Weights of a small encoder-decoder audio transcriber.
Model: 20.5M parameters, log mel input, encoder norm rmsnorm, encoder activation squared_relu, encoder moe soft, encoder num experts 16, encoder layers 12, encoder width 256, decoder width 384, decoder layers 6, decoder norm layernorm, decoder activation gelu.
Training: muon at rate 0.021, 13500 steps.
Data: trained on short read English sentences (LibriTTS-R), 33.2 epochs.
Rows from block 9 of the audio encoder of a small encoder-decoder audio transcriber, named by matrix and row number. Rows with one number within an expert belong to one neuron, the router's apart. Each number is 128 + 24 x the weight over its row's rms, rounded and kept within 0 to 255. All counts start at 0. After the name is the row's rms in percent of the matrix's.
Before each expert's rows are labels from the 100 clips, of 14976, where the router gives the expert most weight on average: "strongest on" is what is common among them. Only what is clearly more common there than usual is listed. The data: short read English sentences (LibriTTS-R). In brackets: how many of the 100.
# router: slot weights (encoder.blocks.9.mlp.router.weight, 16x256, trained with AdamW), inputs 172-214
# up: expert up (encoder.blocks.9.mlp.up, 16x64x256), inputs 172-214
# down: expert down (encoder.blocks.9.mlp.down, 16x256x64, transposed), outputs 172-214

# expert 14
strongest on: the word "of" (26)
router.14 152 [114 191 127 123 102 117 149 111 125 151  88 128 152  44 129 168 129 130 106 118  90 126 118 133 105 149 136 126 142 123 160 106 140 120 125 131  92 169 146 131 128 146 119]
up.0 020 [135 106 104 158 181 105 122 134 166  84 107 120 153 131 154 111 133 130 148  96 136 122 102 117 122 116 127 171  91 124 100 152 111 151 154 108 149 168 130 111 134 129 170]
down.0 021 [142 129 105 130 115 150 118 109 136 139 124 115 122 107 141 144 147 155 135 138 129  94  87 136 152 118 144 143 121 134 167 167 153 145 111 159 111 137 146 130  82  75 154]
up.2 169 [ 75  87 136 120 122 103 138 134 134 118 109 161 106 145 146 153 144 135 110 124 131 122 130 149  99 144 122 170 135 142 152 109  55  99 100  68 109 161 146  95  96 154 180]
down.2 184 [155 129 124  92 127 182 136  88 183 140 175 160 121 156 125 113 168 126 144 118 178 150 137 127 136  76 121 119 146 126 164 147 181 153 128 151 153 115 137 139 111 117 132]
up.3 193 [137 116 128 137 181 155 121 167 160 116 123 153 166 108 149 118 152 185 137 119 131 132 123 104 181 123 160 146 162 117  92 104 136 168 151 157  99 117  99 148 159 127  89]
down.3 193 [127 139 109 150  94  95 105 146 141 115 115 167 139 115 129 147 144 124 123 136 149 115 133 121 155 178 118 109 133 116 156 194 135 100 124 136 146 141 106 125 142 130 165]
up.4 162 [165 123 136 117 189 122 136 162  86  87  82 152  91 112 128 133 108 105 161 117 133 123 125 138 177 112 132 109 141 120 129 144 143 118 140 131 169 145 100 138 115 144 156]
down.4 165 [149 124 111 148 167  98 110 127 109 114 141 145 127 175 149 138  86 189 114 164 160 125 104 137 164 128 120 102 105 166 128 130 111 126  61 132 159 110 129 123 124 115 137]
up.7 006 [130 110 118 130  96 121 141 138 109 103 138 140 146 126 133 110 133 107 129  93 119 147 140 126 186 107 120 125 151 130 132 129 133 151  82 139 115 145 138 194 153 155 130]
down.7 006 [136 103 158 100 162 164 149  96 127 133 131 148  74 129 119 156 161 148  93 144  99 152  98 132 140  99 132 105 117 135 150 109 177 123 122 125 118 105 212 130 122 138 101]
up.8 017 [126 108 153 134 147 139 142 110 112  98 121  64 186 134  77 106 127  89 147 132 142 137 141 113  96 137 130 134 122 153 102 103 116 113 162 107 128 118 168 152 137 123 131]
down.8 017 [ 98 132 124 134 143 153 139  99 168 137 120 114  98 162 117  96 148 145 127  94 123  77 149  71 105 102 154 131 151 132 111 104  94 107 108 137 159  94 121 146  65  92 136]
up.10 064 [129 107 138 139 150 151  90 132 129 142  77 139 139 118  97  96 113 111 158  99 161 119 160 149 127  88 142 143 146 165 127 155 174 154 144 121 146  91 163 165 178 108 139]
down.10 066 [166 149 108 137 105 106 167 162 119 112 134 101 111 124 114 102 138 175 114 116 191 161  94 107 165 120 144 104 111 129 137 112 143  72  96 153 132 125 117 138 136 150 143]
up.11 057 [ 88 114 129  95 145 127  74 123 101 122 165 117 113 104 127 163 153  78 148 194 106 126 165 135 108 119 150 137  97 124 116 146 164  76 115 146 131 117 146 132 163 130  67]
down.11 074 [144 142 140 133  87 129 131 107 170 153 172 143 127 106 124  79 114 148 176 166 104 161  80 141 179 125 129 148 133 159 117 154 103  96 166  96 165 153 142 137 147 131 111]
up.12 020 [128  84 149  98 125  86 132 102 149 156 131  91 125 151 133  91 118 114 112 102  98  71 126 157 130 148  98 136 110 142 131 131 119 145 111 106 126  85 106 132 133 121 102]
down.12 023 [176 170 159 106  95 131 106 111 107 137 125 132 144 101 162 116 139 128 135 165  96  99  63 157 133 117 139 112  70 145 154 151  85 158  94 141 122 140 151 138 153 111 159]
up.13 020 [123 171 124 128 130 154 118 125  87 135 124 153 174 126  94 112 171 142 140 105 122  92 119 100 107 108 140  97 110 103 137 132 118 177 123 116 125  97 143 131  77 102 107]
down.13 024 [106 119 146 113  87  95 135 150 146 127 171 112 142 106 103 132 105 151 106 130 128 132 112 174 157 113 127 107 139 130 149 149 111 127 143 126 107 127 111 157 114 147  94]
up.15 011 [153 130 108 109 128  97 164 102 179 137 107 143 173 104 108 147 149 131  92 124 151 111 161 102 127 121 153  86 170 114 141 141 145 148 152 128 115 117 167 156  86 129  99]
down.15 012 [156  96 167 164 110 127 105 136 112 115 163 122 112 148 125 133 118 107 152 118 167 114 151 109 153 123 149 134 144 142 122  80 101 145 127 117 197 110 157 103 135 127 163]
up.16 204 [108 119 138 143 164 152 127 133 173 152 161 134 178 124 129 138 129 140 125  88 154 133 104 129 124 139 159 148 162  87  74 148 149 150 145 116 118 140  87 108 172 144 107]
down.16 193 [148 129 118 148 119 137 150 128  96 105 112 106 160 110 126  98 133 137 108  96  91 147 117 131 112 147 129 179 159 116 151 104 136  86  74 132 130 124 108 139 148 117 102]
up.17 009 [137 172 109  88  67 136 113 138 108 118 100 108 128  76 107  98 139 155 144 152  91 137 168 109  96 147 131 125 128 103 158 122 179 125  95 123 166  86 132 169 136 152 130]
down.17 010 [ 83 102 153 134 158  94 151 122 137 137 136 118 106 113 124 113 126 119 116 124 179 147  56 140 126 105 132  96 145 126  91  96 109 147 127 175  99 145 104  96 119 109 116]
up.18 005 [119 138 107 135 114 100 122 116 157 115 161 124 111 105 148 140  88 130  98 135 137  98  92 137 122 110 117 123 132 171 139 120 117 171 128 129 111 138 148 124 116 109 133]
down.18 005 [121 138 129 111  98 162 131 155  91 128  91 153 135  49 101  99 104 151 116  95  91 120 127 146  88 129 114 117 166 164 101  68 125 132 129 146 143 143 116 169 118 127 116]
up.19 007 [121 137 100 140 115 141 128  99 104 120 186 143 144 143 129 142 132 108 154 105 152 101 129 122  69 133 106 107 129  97 137 110 136 110 140 136 135 110 146 119 132 151 178]
down.19 008 [111  89 140 120 160 137 144 124 137 177 125  99 127 140 128 132 124 133 173 131 150 158 102 121 180 129 153 110 116 147 118 167 104  93 144 154 107 121 105 145 168  85  97]
up.20 163 [113 158 110 131 144  90 130 157  81 103 117 113 178 151 154  97 124  94 126 148 120  98 103 150 100 125 114 125 132  89 105 106 135 128 127 158 104 148  98 128 145 137 138]
down.20 182 [148  99 162 109 110 159 107 122 133 123 124 205 122 115 131 102  76 126  95 146 125 157 103 152 146 136 142 123 132 128 128 111 113 160 163 105 154  93  90 159 113 135 116]
up.21 166 [122 115 138 136 126  89 133 119 110 144 113 125  96 131 132 135 126 138 118 154 153  99 116 133 126 139  86 163 134  90 114 127 105  99 171 129 131 136 156 117 157 196  91]
down.21 148 [211 123 107  99 141 146 185  99 119 112 141  84 165 130 110 126 134 136 118 179 154 130 149 130 111 143  86 150 115 150 145 122 147 122 101 189 119 127 128 133 153  95 133]
up.23 160 [124  78 109 140 194 117 122 158 132 110  95 108 160  94 121 123 135 130 136 125 126 147 145 152 117 108 145 110 181 153 118 108 102 140 136 130 142 143 100 115 150 148 104]
down.23 178 [149 130  94 150  94 104 135 114 116 103 131 170 120 130 179 105 120 152 148 121 145 123 153 132 177 146 109  74 133 145 133 123 116 102 104 139 134 144 115 152  93 103 141]
up.24 126 [124 116 136 162 179 139 130 104 161 133 125 148 127 147 103 144 142 105  76  95 148 141  92 135 128 108 136 152 125 108 112 148 105 154 150 121 128 137  94 143 121 112 109]
down.24 130 [149 155  86 137 146 138 135 137 109 139  87 147 129 138 129 107 154 163 147 126 174 121 170 107 135 158 125 120 106 180 134 118 146 143 151 175 127 120 120 143 114 119 153]
up.26 146 [ 98  87 138  99  86 117 118  97 141 157 102 107 106  92 131 105 146 131 151 117 128 100 158 148 156 111 121 102 136 166 101  98 100  99 170 179 149  98 129  92 101 145 146]
down.26 135 [167 137 137 121 113 116 146 141 155 133 124 129 125 149 108 149 171 119  99 114 143 144 123 145 162 139 122  98 140 138 126 170 118 147 119  86 151 126 115 114 137 148 143]
up.27 034 [145 120 132 109 165 122 148 137 139 107 109 127 110 149  82 144 162 129  92 131 137 123 150 116 169 125 149 112  91 151 160 164 128 149 107 157 107 139 139 129 159 130 136]
down.27 040 [145 135 160 191 120  93 134 145 140 109 157 147  88 110 176 117 117 114 161 112 131 125 110  97 127 173 139 139 166 127 121 122 141 109 101 111 118 110 112 130 121 122 103]
up.28 191 [163  98 163 136 145 143 110 157 136 115 106 179 131 113 175 144 137 141  81 141 167 147 119  78 179 127 162 146 172 103  91 103  97 115 164 164 153  91 143 156 115 116 140]
down.28 202 [157 102 127 123 136  95 111 152 153 186 114 153  94 113 151 139 128 121 184 141 155 133 127  54 163 146 122 128  81 110 125 118 135 184  76 118 156 133 131 117 149 126 118]
up.32 007 [149  86 126 127 134 106 118 113 125 136 162 131 121 115 127 179 119 122 126 107 138 138 153 154 117 112 107 113 148 150 118  91 117 165 148 156 146  97 129 103 135 173 129]
down.32 007 [136 114  96 143 154 114 146 120  96 102 120 137 127 168 133  79 140 137 101 107 117 120 106 133  82 111 170 123  93 140 165 149 145  85 139 115  84 129 155 106 136 116 115]
up.33 006 [119 180 117 126 107 157 113 156 144  76 144 164  85 107 137 143 152  90  90 135 126 119 172 101 112 154 147 137 116 147 110 124 109 168 114 138 135 157  75 160 112  98 152]
down.33 007 [109  43 136 150 131 134 120 131 109 105 131 156 101 134 143 134 150 115 159 104 175 109 122 163 132 130 121 122 120 118 113 137 161 120 138 137  48 142 157 174 172 114 124]

# expert 8
strongest on: voice: male (76)
router.8 150 [103 111 126 150 122 120 122 119 120 118 139 148  76 138 136 130  98 133 178 154 136 101 120 144 125 116 108 146 123 116 140 133 144 106 102 122  98 100 102 160 145 117  94]
up.0 202 [135 141 145 123  84 129 152 152 132 136 143 156 158 141 127 129 111 145  95  99  94 169 159  81 166 127 114 113 191 157 142 131 144 117 132 135 125 138 115 123 119 124 191]
down.0 177 [131 126 105 104 170 145 117 135  85 105 142 129 127 104 157 191 120 136 106 113 166 165 153 144 146 140 163 123  89 168 139 159 163 105 120 110 152 172 154  94 129 111  97]
up.1 020 [110 158 113 118 105 107 125 121 146 158  95 122 143 131 146 166 162 164 116 146 103 133 166 119 141 146 140 139 101 104 155 203 188 195 119 103 119 121 136 137  73 126 123]
down.1 022 [139  90 169 146 202 117 162 110 154 119 142 133 125 138 114 108 124 122 119  73  84 100  95 112 109 169 153 131 171 149 141  84 127  96 152 139 112 110 118 101 136 156 142]
up.3 011 [130 153 136 155  90 128 121 108  67 127 143 128 141 133 107 155 117 193 121 167 143 140 103 111 135 127 105 141 123 106 125 127 125 131  78  99 131 140 130 144 109 106 128]
down.3 009 [100 137 138 157 112 138 137  93 112  87 103 159 110 103 114 106 140 146 120 125 134 108  79 149 114  97 152  92 134 124 164 113 140 124 140 169 107 137 173 138  97 162 139]
up.4 026 [193 123 135 129 137 125 117 133 150 114 161 123 167 110 112 119 126 141 177 133 121 116 155 135 128  86  82 165  99 122  84 132 165 122 191 159 137 115 111 133 151 118  74]
down.4 030 [ 86 103 136 129 154 108 124 108 167 102 102 190 114 106  95 116 132 124 104 115 133 100 135 120 124 153 164 134 148 145 108 152 107 167 159 152 114 102 148 160 134 128 110]
up.5 011 [121 154 120 139 146 138 115 158 108  85 130 112 164 101 114 135 146 172 120  97 141  97 141 134 143  99 141 142 125 125 120 148 129 116 149 114 130 133 117 133 114 107  82]
down.5 008 [138  94 175  96 152  99 160 111 165  98 103 126 153 107 119 148 102 118 131 134 165 133 144 143 114 125 142 122 179 143 112 143 156 159  97  90 130 149 120  98 128 102 141]
up.6 018 [103 102 141 105 133 102  93 126 140  88 101 166 127 123 128 135 114 114 176 140 151  95 117 105 112 122 119 102 153  82 161 143  93 119 159 145  95  95 169 160 104 110 139]
down.6 016 [ 99 119 138 126 123 126 143 139 128 132  94 118 133 120 102 140 141 135 114 146 113 143  67 147 148  96 146 103 114 100 133 169 142 135  77 126  82 112  89 149 118 141 128]
up.7 207 [ 98 121 126 140 115 133 122  81 127 157 139 142 160 113 131 143 108 160 134 104 153 112 100 157 178 124 160 119 170 122 151 104 136 153 122 100 148 122 144 140  76 118  95]
down.7 209 [127  84  95 154 112 101 120 129 131  97 137 141 105 116 115 165 146 152 111 155 142 105 127  74 125 151 123 122 178 117  89 128 147 155 142 141 148 118 103 105 106 164 125]
up.8 078 [108 112 139 156 130  84 114 164 148 173 104 121 164 103 136 162  94 132 115 137 144 119 119 165 113 149 146 145 148 133  46  95 140 124 157 148 113 113 105 137  95 148 124]
down.8 073 [ 94 154 121 138 130 130 154 124 126 103 128 117 110 109 163  80 103 107 141 112 152 133 105 183 134 126 113 151 119 149 158  54 182 171  93 148 105 127 102 143 128  89  86]
up.10 105 [120 148 140 179 123 131 108 145 158 149  94 142 131 126 123 107 111 144 123 129 141 115 117 130 102 134 206 118 169  87 154 115 130 156 155 158 119 135 160 149  77  94  82]
down.10 085 [104 142 133 170 143 106 129  97 168 138 134 152 155 107 149 105 161 115  86 121 121 162  98 120 107 156 104 126 177 118 109 141 121 134 136  72 138 115 123 149  73  89  89]
up.11 012 [130 151  72 136 114 138 141 160 153 139 107 113 122 143 114 120 116 173 128 129 142 170 169 120 112  86 104 125  86 111 119 121 137 104 128 108 125 116 141 157 112 124 130]
down.11 009 [145 127 123 116 163 136 144 131 137 128 111 127 159 121 104 130 113  76 185 130 144 118 103  82 111 133 110 168 164 164 101 109 121  54  74 118  74 156  75 152  93 115 123]
up.12 337 [ 84 122 136 152 125 100 108  83 115 179 139 135 102 119 146 156 118 141 103 141  89  75 130 125 153 108 126 137 115  78 153 118 155 133 132 111 131 120 111 133 131 140 112]
down.12 371 [125 141 158 153 156 127 140 155 122  93 129 143 176 149 145  89 158 108 150 111 165 155 110 142 122 133 124 138 121 127  94  97 105  92 135 137 119 116 119 134 134 116 142]
up.13 058 [134 115 171 115 118 196 104 145 112 109 119 130 171 136 125  95 116 115 142 121 129 111 147 134 119 140 135 162 119 120  74 158 164 145 148 114 108 126 107 102 158 122 161]
down.13 063 [121 143 127 146 145 101 162  87 135 125 125 128  63 146 148 143 162 114 115 126 128 141  89 144 119  92  93 120 146 170 160  90 120  77 115  84 137 151 149 140 154 141 165]
up.14 044 [120 129 137 147 103 139 108 132 118 149 138 136 118 131 154 117  88 120 150  89 117 149 156 127 112 105 124 132  81 129 110 101 129 161 123 173 137 118 112 127 105 162 147]
down.14 040 [125  96 109  94 101 102 105 117  99 100 125 103 105  99 115 104 125 131 123  92 135 106 133 114  99 156 176 119  85 140 149 166 102 117 108 117 144 122 141 113  74 133 157]
up.15 005 [147 191 104 123  80 103 144 133 164 163 180 113 108 121 152 169 151 135  58 151 128  93 135 148 142 149 127 154 189 133 143 126 119 159 140 125 182  93 108 121 174 109 137]
down.15 005 [ 59 130 189 120 128 117 119 119 119 142 138 102 118 160 150 106 124 107 101 166 156 123  84 156 174 129  91 109 137 164 138 128 120  91  76 140 139 137 131 103 152 138 138]
up.16 008 [ 96 134  83  88 144 118 101 128 140 144 150 117 104 118 159 124 130  85 121 118 178 128 134 169 120 149 105 153 105 118 133 125 154 135  84 122 154 155  95 131 130 116 126]
down.16 006 [109 153 121 119  87 135 114 116 150 122 104 117 146 132 125  96 114  90 118 117 188 131 129 104 119 152 141 142 138 141 130 116 138 164 161 135 123 128 123 136 148 136 128]
up.17 048 [154 124 109 105 101 134 155 140 141 167 145 104 126  80  92 155 134 122 126 101 163 145 173 192 124 134 108 125 139 106 158 109 140 136 166 122 130 117  90 109 130 121 115]
down.17 050 [111 128 102 146 171 118 120 169 102 109 133 138 170 159 117 116 155 163 149 133 132 124  92 162 142 137 142 111 118 156  70 154 115 142 105 134 117 137 117  93 119  89  90]
up.18 018 [102 136 151 121 157 136 137 114 156 132 136 120 156 100 125 155  93  77 187 121 135  97  89  96 130  93 108 108 132  78 109 136 165 139  96 149 129 106 158 144 117 121 125]
down.18 014 [138 127 167 132 144 139  98 167  83 119 122 138 126  93  86 162 162 142 139 153 182 137 131 143 119 149 165 141 152 199 140 106  95 117 106 144 150 131 151 145 147 118 127]
up.19 013 [105 142 118 124  99 155 153 106 153 140 127 102 160 103 122 165 142 119 146 128 116 136 149 168 127 135 131 148 137 142 126 180 179 136 120 134 159 111 145 124 155 132 130]
down.19 010 [163 135 118 115 134 124 124 143  83 154 168 107 120  94 150 105 111 113 104 133 119  86 132 107 163 127 121 110 118 128 158 100 104 115 123 125 157 141 153 135 126 150  99]
up.20 019 [136 144 143 142 144 176 150  91 115 137 118 112 134 106 133 148 111 164 130 113  50 155 146 132 112 145  95 121 148 135 102 114 176 127 125 115 134 155 127 135 106 167  95]
down.20 020 [122 127 137 107 131 131 134 149 135 112 127 114 130 111 143 107 103  98 179 159 133 109 161 146 138 122 204 133 101 105 128 171 129 151 141 152 104 153 109 134 126 112 136]
up.21 023 [107 140 141 129 102 152 137 137 155 176 134 104 184 130 113 101 156 128 110 129  94 141 156 132 206 123 155 111 152 145  99 111 179 115 162 102 106  88 143 110 118 135 118]
down.21 022 [153 103 118 134 109  99 119  91 111 124 160 131 107 132 138 125 108 125 130 147 178  99 107 116 132 150 157 150  62 108 207 122 139 109 105 128 130 130 110 134 112 125 126]
up.22 017 [145  75 154 142 106 135 147  95 139  81 143 122  66 124 150  91 132 123 113  81 151 112 134 113 118 176 132 155 139 141 101  98 136 111 150  83 197  97  91 106 138 116 106]
down.22 017 [132 135 114 156 158 124 122 127 154 124 126 154 108  87 207  94 145 123 124 137 134 133 114 126 162 153 127 152  97 134 119 153 112 129 125 106 128 126 152 147 133 100 128]
up.23 013 [118 146 133 116 132 159 137 135 128 148 137 118 120 126  73 148 135 153  89 158 121 102 108 108 136 125 111 160 130 153 174 157 131 137 131 161 155 142 134 149 131 121 104]
down.23 010 [129 142 116 134 159 100 111  99 151 112 132 151 155 132 163 122 106 124 111 157 144 156 112 110 116 143 135 135 123 189 138 143  96 159  91  78 148 134 151 161 104 158 140]
up.25 224 [125 120 181 103 112 167 140 119 118 130 169 144 143 109  95  86 132 125 129  97 152 168 168 147 124  58 153 130 103 125 124 114 155 136 134 130 149 127 189 173 125 151 117]
down.25 232 [148 123 111 136 151 118 111 108 111 156 135 173 115 116 149 101 118 109 132 127 146 186 116 126 127  80 143 113 137 156 119 130  92  97 120 114 157 149 128 145 126 124 145]
up.26 235 [111 133 114 123 120 156 107 172 145 124 145 148 124 135 132 123  93 168 131 109 109  87 127 164 211 155 138 146 149 104 122 134 114 122 168 121 122 123 111 133 134 131 150]
down.26 251 [161  83 165 144 160 105 125  95 107 127 146 135  91 111 187  98 123 129 135 115 139 135 166 134 112 123  77 131 132 154 110 107 137 162  90 109 108 111 112 133  88 123 101]

# expert 3
strongest on: the word "to" (32)
router.3 169 [151 118 115 132 139 174 118 156 161  99 135 129 122 170 150 121 129 132 118 130 133 175 161 136 183 158 143 152 137 143 123 111  95 103 127 128 151 125 145 110 175 129 140]
up.0 103 [181 142 139 125  93 125 142  99 155 128 156 141 109 121 107 137 110 169 144 144  91 160 138 138 119 162 147  95 153 130 140 158 147  99 155 122 121 131 147 115 141 112 130]
down.0 126 [117 112  98 115 151 146 144 129 139 122 104 111 141 127 111 153 136 118 162 155 129 146 119 110 134  91 105 174 108 116 109 142 131 134 117 144 152 136  99  87 125 133 115]
up.1 010 [128 124 137 122 117 126 123 161 151 117  78 115 142 131 133 156  89 134 145 125 133 135 128 148 143 163 128 115 111 137 105 119 106 122 111 129 127 104  99 125 148 142 141]
down.1 007 [176 105  90 150 132 100 164  91 155 142 160 154 117 138 182 117 148 113  92 123 111 151 110 131 167  98 140 108 166 163 162 130 126  88 105  99 106 119 168 137 151 134 116]
up.3 046 [158 151 138 125 132 149 108 156 180  92 135 103 122 121 164 108 113 126 118 145 150 119 160 129 113 143 125 118 159  98 165 127 216 118 158 158 109 116  95 162 115 112 137]
down.3 036 [ 76 125 117 144 119 134 157 131 126  89 136 118 107 140 140  81 151 130 133 150 143 133 126 123 143 179 121 150 123 138 105 101  89 123 163  74 164  97 155 124 177 118  99]
up.4 162 [132 155 123 131 161 167 140 108 142 117 175  95 155  90 117  75 126 134  83 143 111 133 104 136 155  95 146 122 150 114  98 160 125 159 159 102 157 171 158 143 133 128  97]
down.4 152 [109 139 105 141 103 127 137 132  71 145  69 122 130 126 122 109 101 127 154 103  98 113 127 148 119 197 139 103 144  84 120 110 116 110 128  98 127 113 120 153 114 132 130]
up.11 141 [178 141 103 136 146  96 145 144 122  96 193 128  92 168 131  96 131  96 152 170 130 147  88 155 123 128  86 165 146 157  98 131 103 123 122 141 167 132 152 135 130 116 143]
down.11 131 [ 93 107 162 142 137 103 136  64 111 135 114 114 195  68 136 134 183 124  98  90 161 151 165 159 127 145 179  74 111 122 150 100 149 102 148  89  95  76 133 113 135 133  95]
up.12 173 [134 161 150 153 116 133 154 103 141 151 123  99  79 133 150 145 126  92 139 141 126 112 145 124 109 134  81 125 147 155 128 117  86 127 129  99 126 129 144 106 134 113 184]
down.12 186 [133 127 137 129 147 112 121 133 111 130 100 192 129 113 101 132 138 121 140 152  67 170 130 130 173 103  82 125 102 139 139  59 127 111 109 133 135 115 142 126 108 119 133]
up.17 006 [108 160 108 125 143  98 124 143 173 117  76 107 129 125 170 140 108 164 154 125 189 122 147 139  88 120 127 105 132 103  91 130 106 157 170 126 149 143 109 104 102 137 119]
down.17 006 [153 121 170 158 117 115 166 118 126 132 152 121 128 114 143 108 161 116  87  74 106 145 113 153 170 128 123 169  98 118 159 100 128  92 100 128  93 141 145 147 171 152 147]
up.18 184 [103  99 151 136 118 144 106 147  84 139 145 104  98 126 123 116 110  98 123 130 150  94 136 179 123 101 120 132 116 144 120 145 126 167 193 138 144 129 150 133 144 136  97]
down.18 184 [150  91 112 163 120 102 146 104 160 130 171 124 122 149 131 144 151 172 152 158 147 104 128 133  96 150 118 172 149 118 118 154  95  74 170 156 112 120 140 150 146 123 156]
up.19 167 [134  75  95 103 163 131  96 150 135  93 129 130  83 125 134 118 160 141 126 154 109 155 138 126  81 102 161 130 133 164 151 136  98 121 145 148 148  97 137 148 138 136 148]
down.19 154 [151 148 147 115 131 113 115 124 100 133  73 121 152  68 117 133 155 143 163  95 134 116 155 166 140 125 180 102 130 115 100  89 131 106 126 110  98 144 159 111 176 136 110]
up.24 177 [147 111 127 131 135 103 132 114 120  99 143 159  67 151 142 132 154 100 133 140 146 109 126 146 171 122  75 116  97 194 131 130  94 126 145 108 134 120 159 160 131 143 109]
down.24 180 [112 114 146 120 130 101 136 130 137 157 135  70 127 124 107 119 138 130  86 140  96 154 129 150 121  95 108 145 126 107 180  78 161  83 125 107 134 135 138 151 135 139 118]
up.26 156 [110  70 151 149 164 128 110 111  96 107 155 153 124 120 142 189 143 155  83 115 142 113  74 138 136 141 171 147 142 128 112 123 139 129 133 113 116 138 141 137  94 143 140]
down.26 151 [148 144 118 108 118 127 130 152 137 138 130 108 131 159 114  82 161 112 183  84 101 181 144 111 125 119 133  79 213  97 145 148 131 117 126 129 137 152  84 165 183 153 128]
up.28 008 [126 141 137 168 134 130  84 142 131 142 141  75 130 142  95 124 143  95 148 123 127 109 119 103 103 114  97 105 107 145  74 113 132 137 144 144 155 144  79  78 140 127 132]
down.28 007 [169 127 112 155 123  98 122 121  53 139  93 169 127  67 118 134 143 126 164 165  99  85 142 107 107 110 139 118 147 159 141 138 151 102 102 139  64 146 147 115 118 138 115]
up.30 095 [133 121 118 111 132 138 130  96 131 137 100 142 108 124 135 105 130 156 113 139 101 148 114 130 197 140 117 120 126 118 173 146 158  98 165 126 138 121 137 141  79 179 120]
down.30 082 [106 151 140 148 157 124 118 143  99 102 114 143 135 120 130 134 134 172 118 155 151 156 127 134 107 112 143 128 158 128 104 158 122 144 154  83 151 160 144  95 167 141 140]
up.31 175 [128 137 136 104 105 118 156 147 173 133  91  97 101 121  91  92 154  94 105 116 126 142 129 129 126  90  84 116 111 145 118  94 157 141 102 168  95 149 118 162 161 139 119]
down.31 181 [126 139 136 127  96 146 163  52 113 124 184 139 146 112  98 120 143 148 138 153 106 135 113 107 134 155  99 138 106 170 179 114 143 132 131  82 123  90 132 123 160  81 142]
up.33 200 [130 119 119 116 132 146 135 125 152 110 147 111 160 118 144  99 116  93 156 135 109 115 176 138 156 191 107 149 106 130 143 152 181 107 188 112 117 166 122  91 127 118 103]
down.33 181 [112 114 148 128 116 131 124 107 149  90 154 128 149 158 111 172 153 126 138 164 151 132  97  94 124 156  81 150 101 127 127 111 105  86 144  95 145 128 145 144 115 138 149]
up.34 151 [129 133 122 114 175 112 144 144 113 133 159 125 129 115 133 115 134 166 130 127 122 174  74 144 138 117 174 131 129 122 153 136 107 146  68 174 115 118 138 114 135 107 132]
down.34 160 [109 125 133 131 112 130  96  97 116 141 101 156 141 118 107 126 111  94 148 102  94 105 143 153 148 107 147 107 179 115 111 116 174 149 113  78 136 125 122 143 113 119  97]
up.39 182 [115 121 140 118 142 167 117 136 103  98 106 146 100 153 152 135 176 128 113 138 129 168 116 123 165 107 109 117 135 178 102 113 108 127 128 137 104  93 131 149 152 162 130]
down.39 180 [157 110  87  99 154 110 149 129 165 152 125 152  85 136  88 143 144  92  99 100 122  79 150 135 127 110 125 146 151 108 167 137  99 145 105 117 128 126 133 106 116 144 132]
up.43 199 [147 145 115 141  86 138  87 130  98 162 193 103 133 173 129 137 109 116 150 144 175 129 116 129 165 162  89 139  96 157 103 141 116 115 135  98 163 145 131  96 143 108 176]
down.43 189 [106 113 150 122 157 108 156 131 110 141 149  56 103 146 102 142 123  95 102 131 113 168 104 147  88 140  82 172 110 143 127 125 126 125 144 116 136  81 135 113 150 140 132]
up.46 196 [145  79 153 139 132 104 117 102 163 107 119 120 146 130 116 131 122 133 147 137 136 130 149 132 105 102  78 116 131 119 128 121 106  95 195 116 120 149 153 147 156 142 156]
down.46 176 [142 119 120 114 137 110 137 130  94 135 139 129  65 137 133 139 162 119 130 118 166 104 139 135 181 123 135 131  96 154 106 114 105 111  97 154 126  96 129 123 138 104 118]
up.47 168 [109 116 109 113 122 120 149 128 111  94 120  85 157 174 132  78 153 136 170 161 140 140 136 127 146 135 124  86 146 128 119 120 159 127 130 168 111 122 118 122 166 118 108]
down.47 174 [137 164 133  95  89  97 112 101 142 142 173 183 107 112 104 119 103 158  86 128 123 123 154 150  80 152 123 139 144 112 131 147  83 144 145  85 126 134 123 117 104 125 136]
up.48 172 [112 133 121  97 122 149 137 205 152 129  79 139  86 123 150 135 153  84  90 103 127 178 137 124  95 108 124  92 137 143 126  91 107 120  42 170 127  72 127 116 168 141  68]
down.48 198 [155 127  96 150 147 107 151 113 114 124 184 116 155 167 100 146 112 152 159 126 137 139 143 133 149 117 121 157 119 153 106 122 134  99 103 123 108 108 117 132 129  97 166]
up.52 177 [102 130 121 133 144 122 128 150 101 120 117 140 163 124  92 149 128 116 127  99 125  98 107 152 108 111 123 128 124 114 119  95 150 128 131 110  89 138 133 143 128 148 131]
down.52 175 [148 105 157 128 118 118 111 111 163 114 129 146 105 163 168 104 125 126 147 130 159 178 109 122 150 159 156 124 163 126 150 111 121 111  83 175 138  84 116  94 146 166 122]
up.54 222 [113 106 135 152 109  71 126 139  80  82 123 138 114 130 123 131 128 136 121 132 117 108 109 154 103 133 107 118 125 116 139 128  97 113 124 104 119 153 128 122 156 131 136]
down.54 203 [130 104 114  98 133 131 108 122 132 140 160 115 147 135 116 105  95 149 130  93 111 131 148 150 113 117 138 157 145  86 156 140 140 121 143 133 108 122 136 138 108 117  90]
up.55 157 [135 123 136 131 153 126 117 135 104 130 104 116  99 153 114 146 157  94  88  82 142 168 116 160 156 119 123 128 110 145 115 148  91  80 168 126 148 141 143 138 156 122 132]
down.55 139 [149 105 108 141 142 150 131 125  82 135 178 108 119 143 158  97 205 154 145 107 144 130 135 153 173 107 151 146 113 141 124  99 153 114  78 133 131 114 129  90 175 178 127]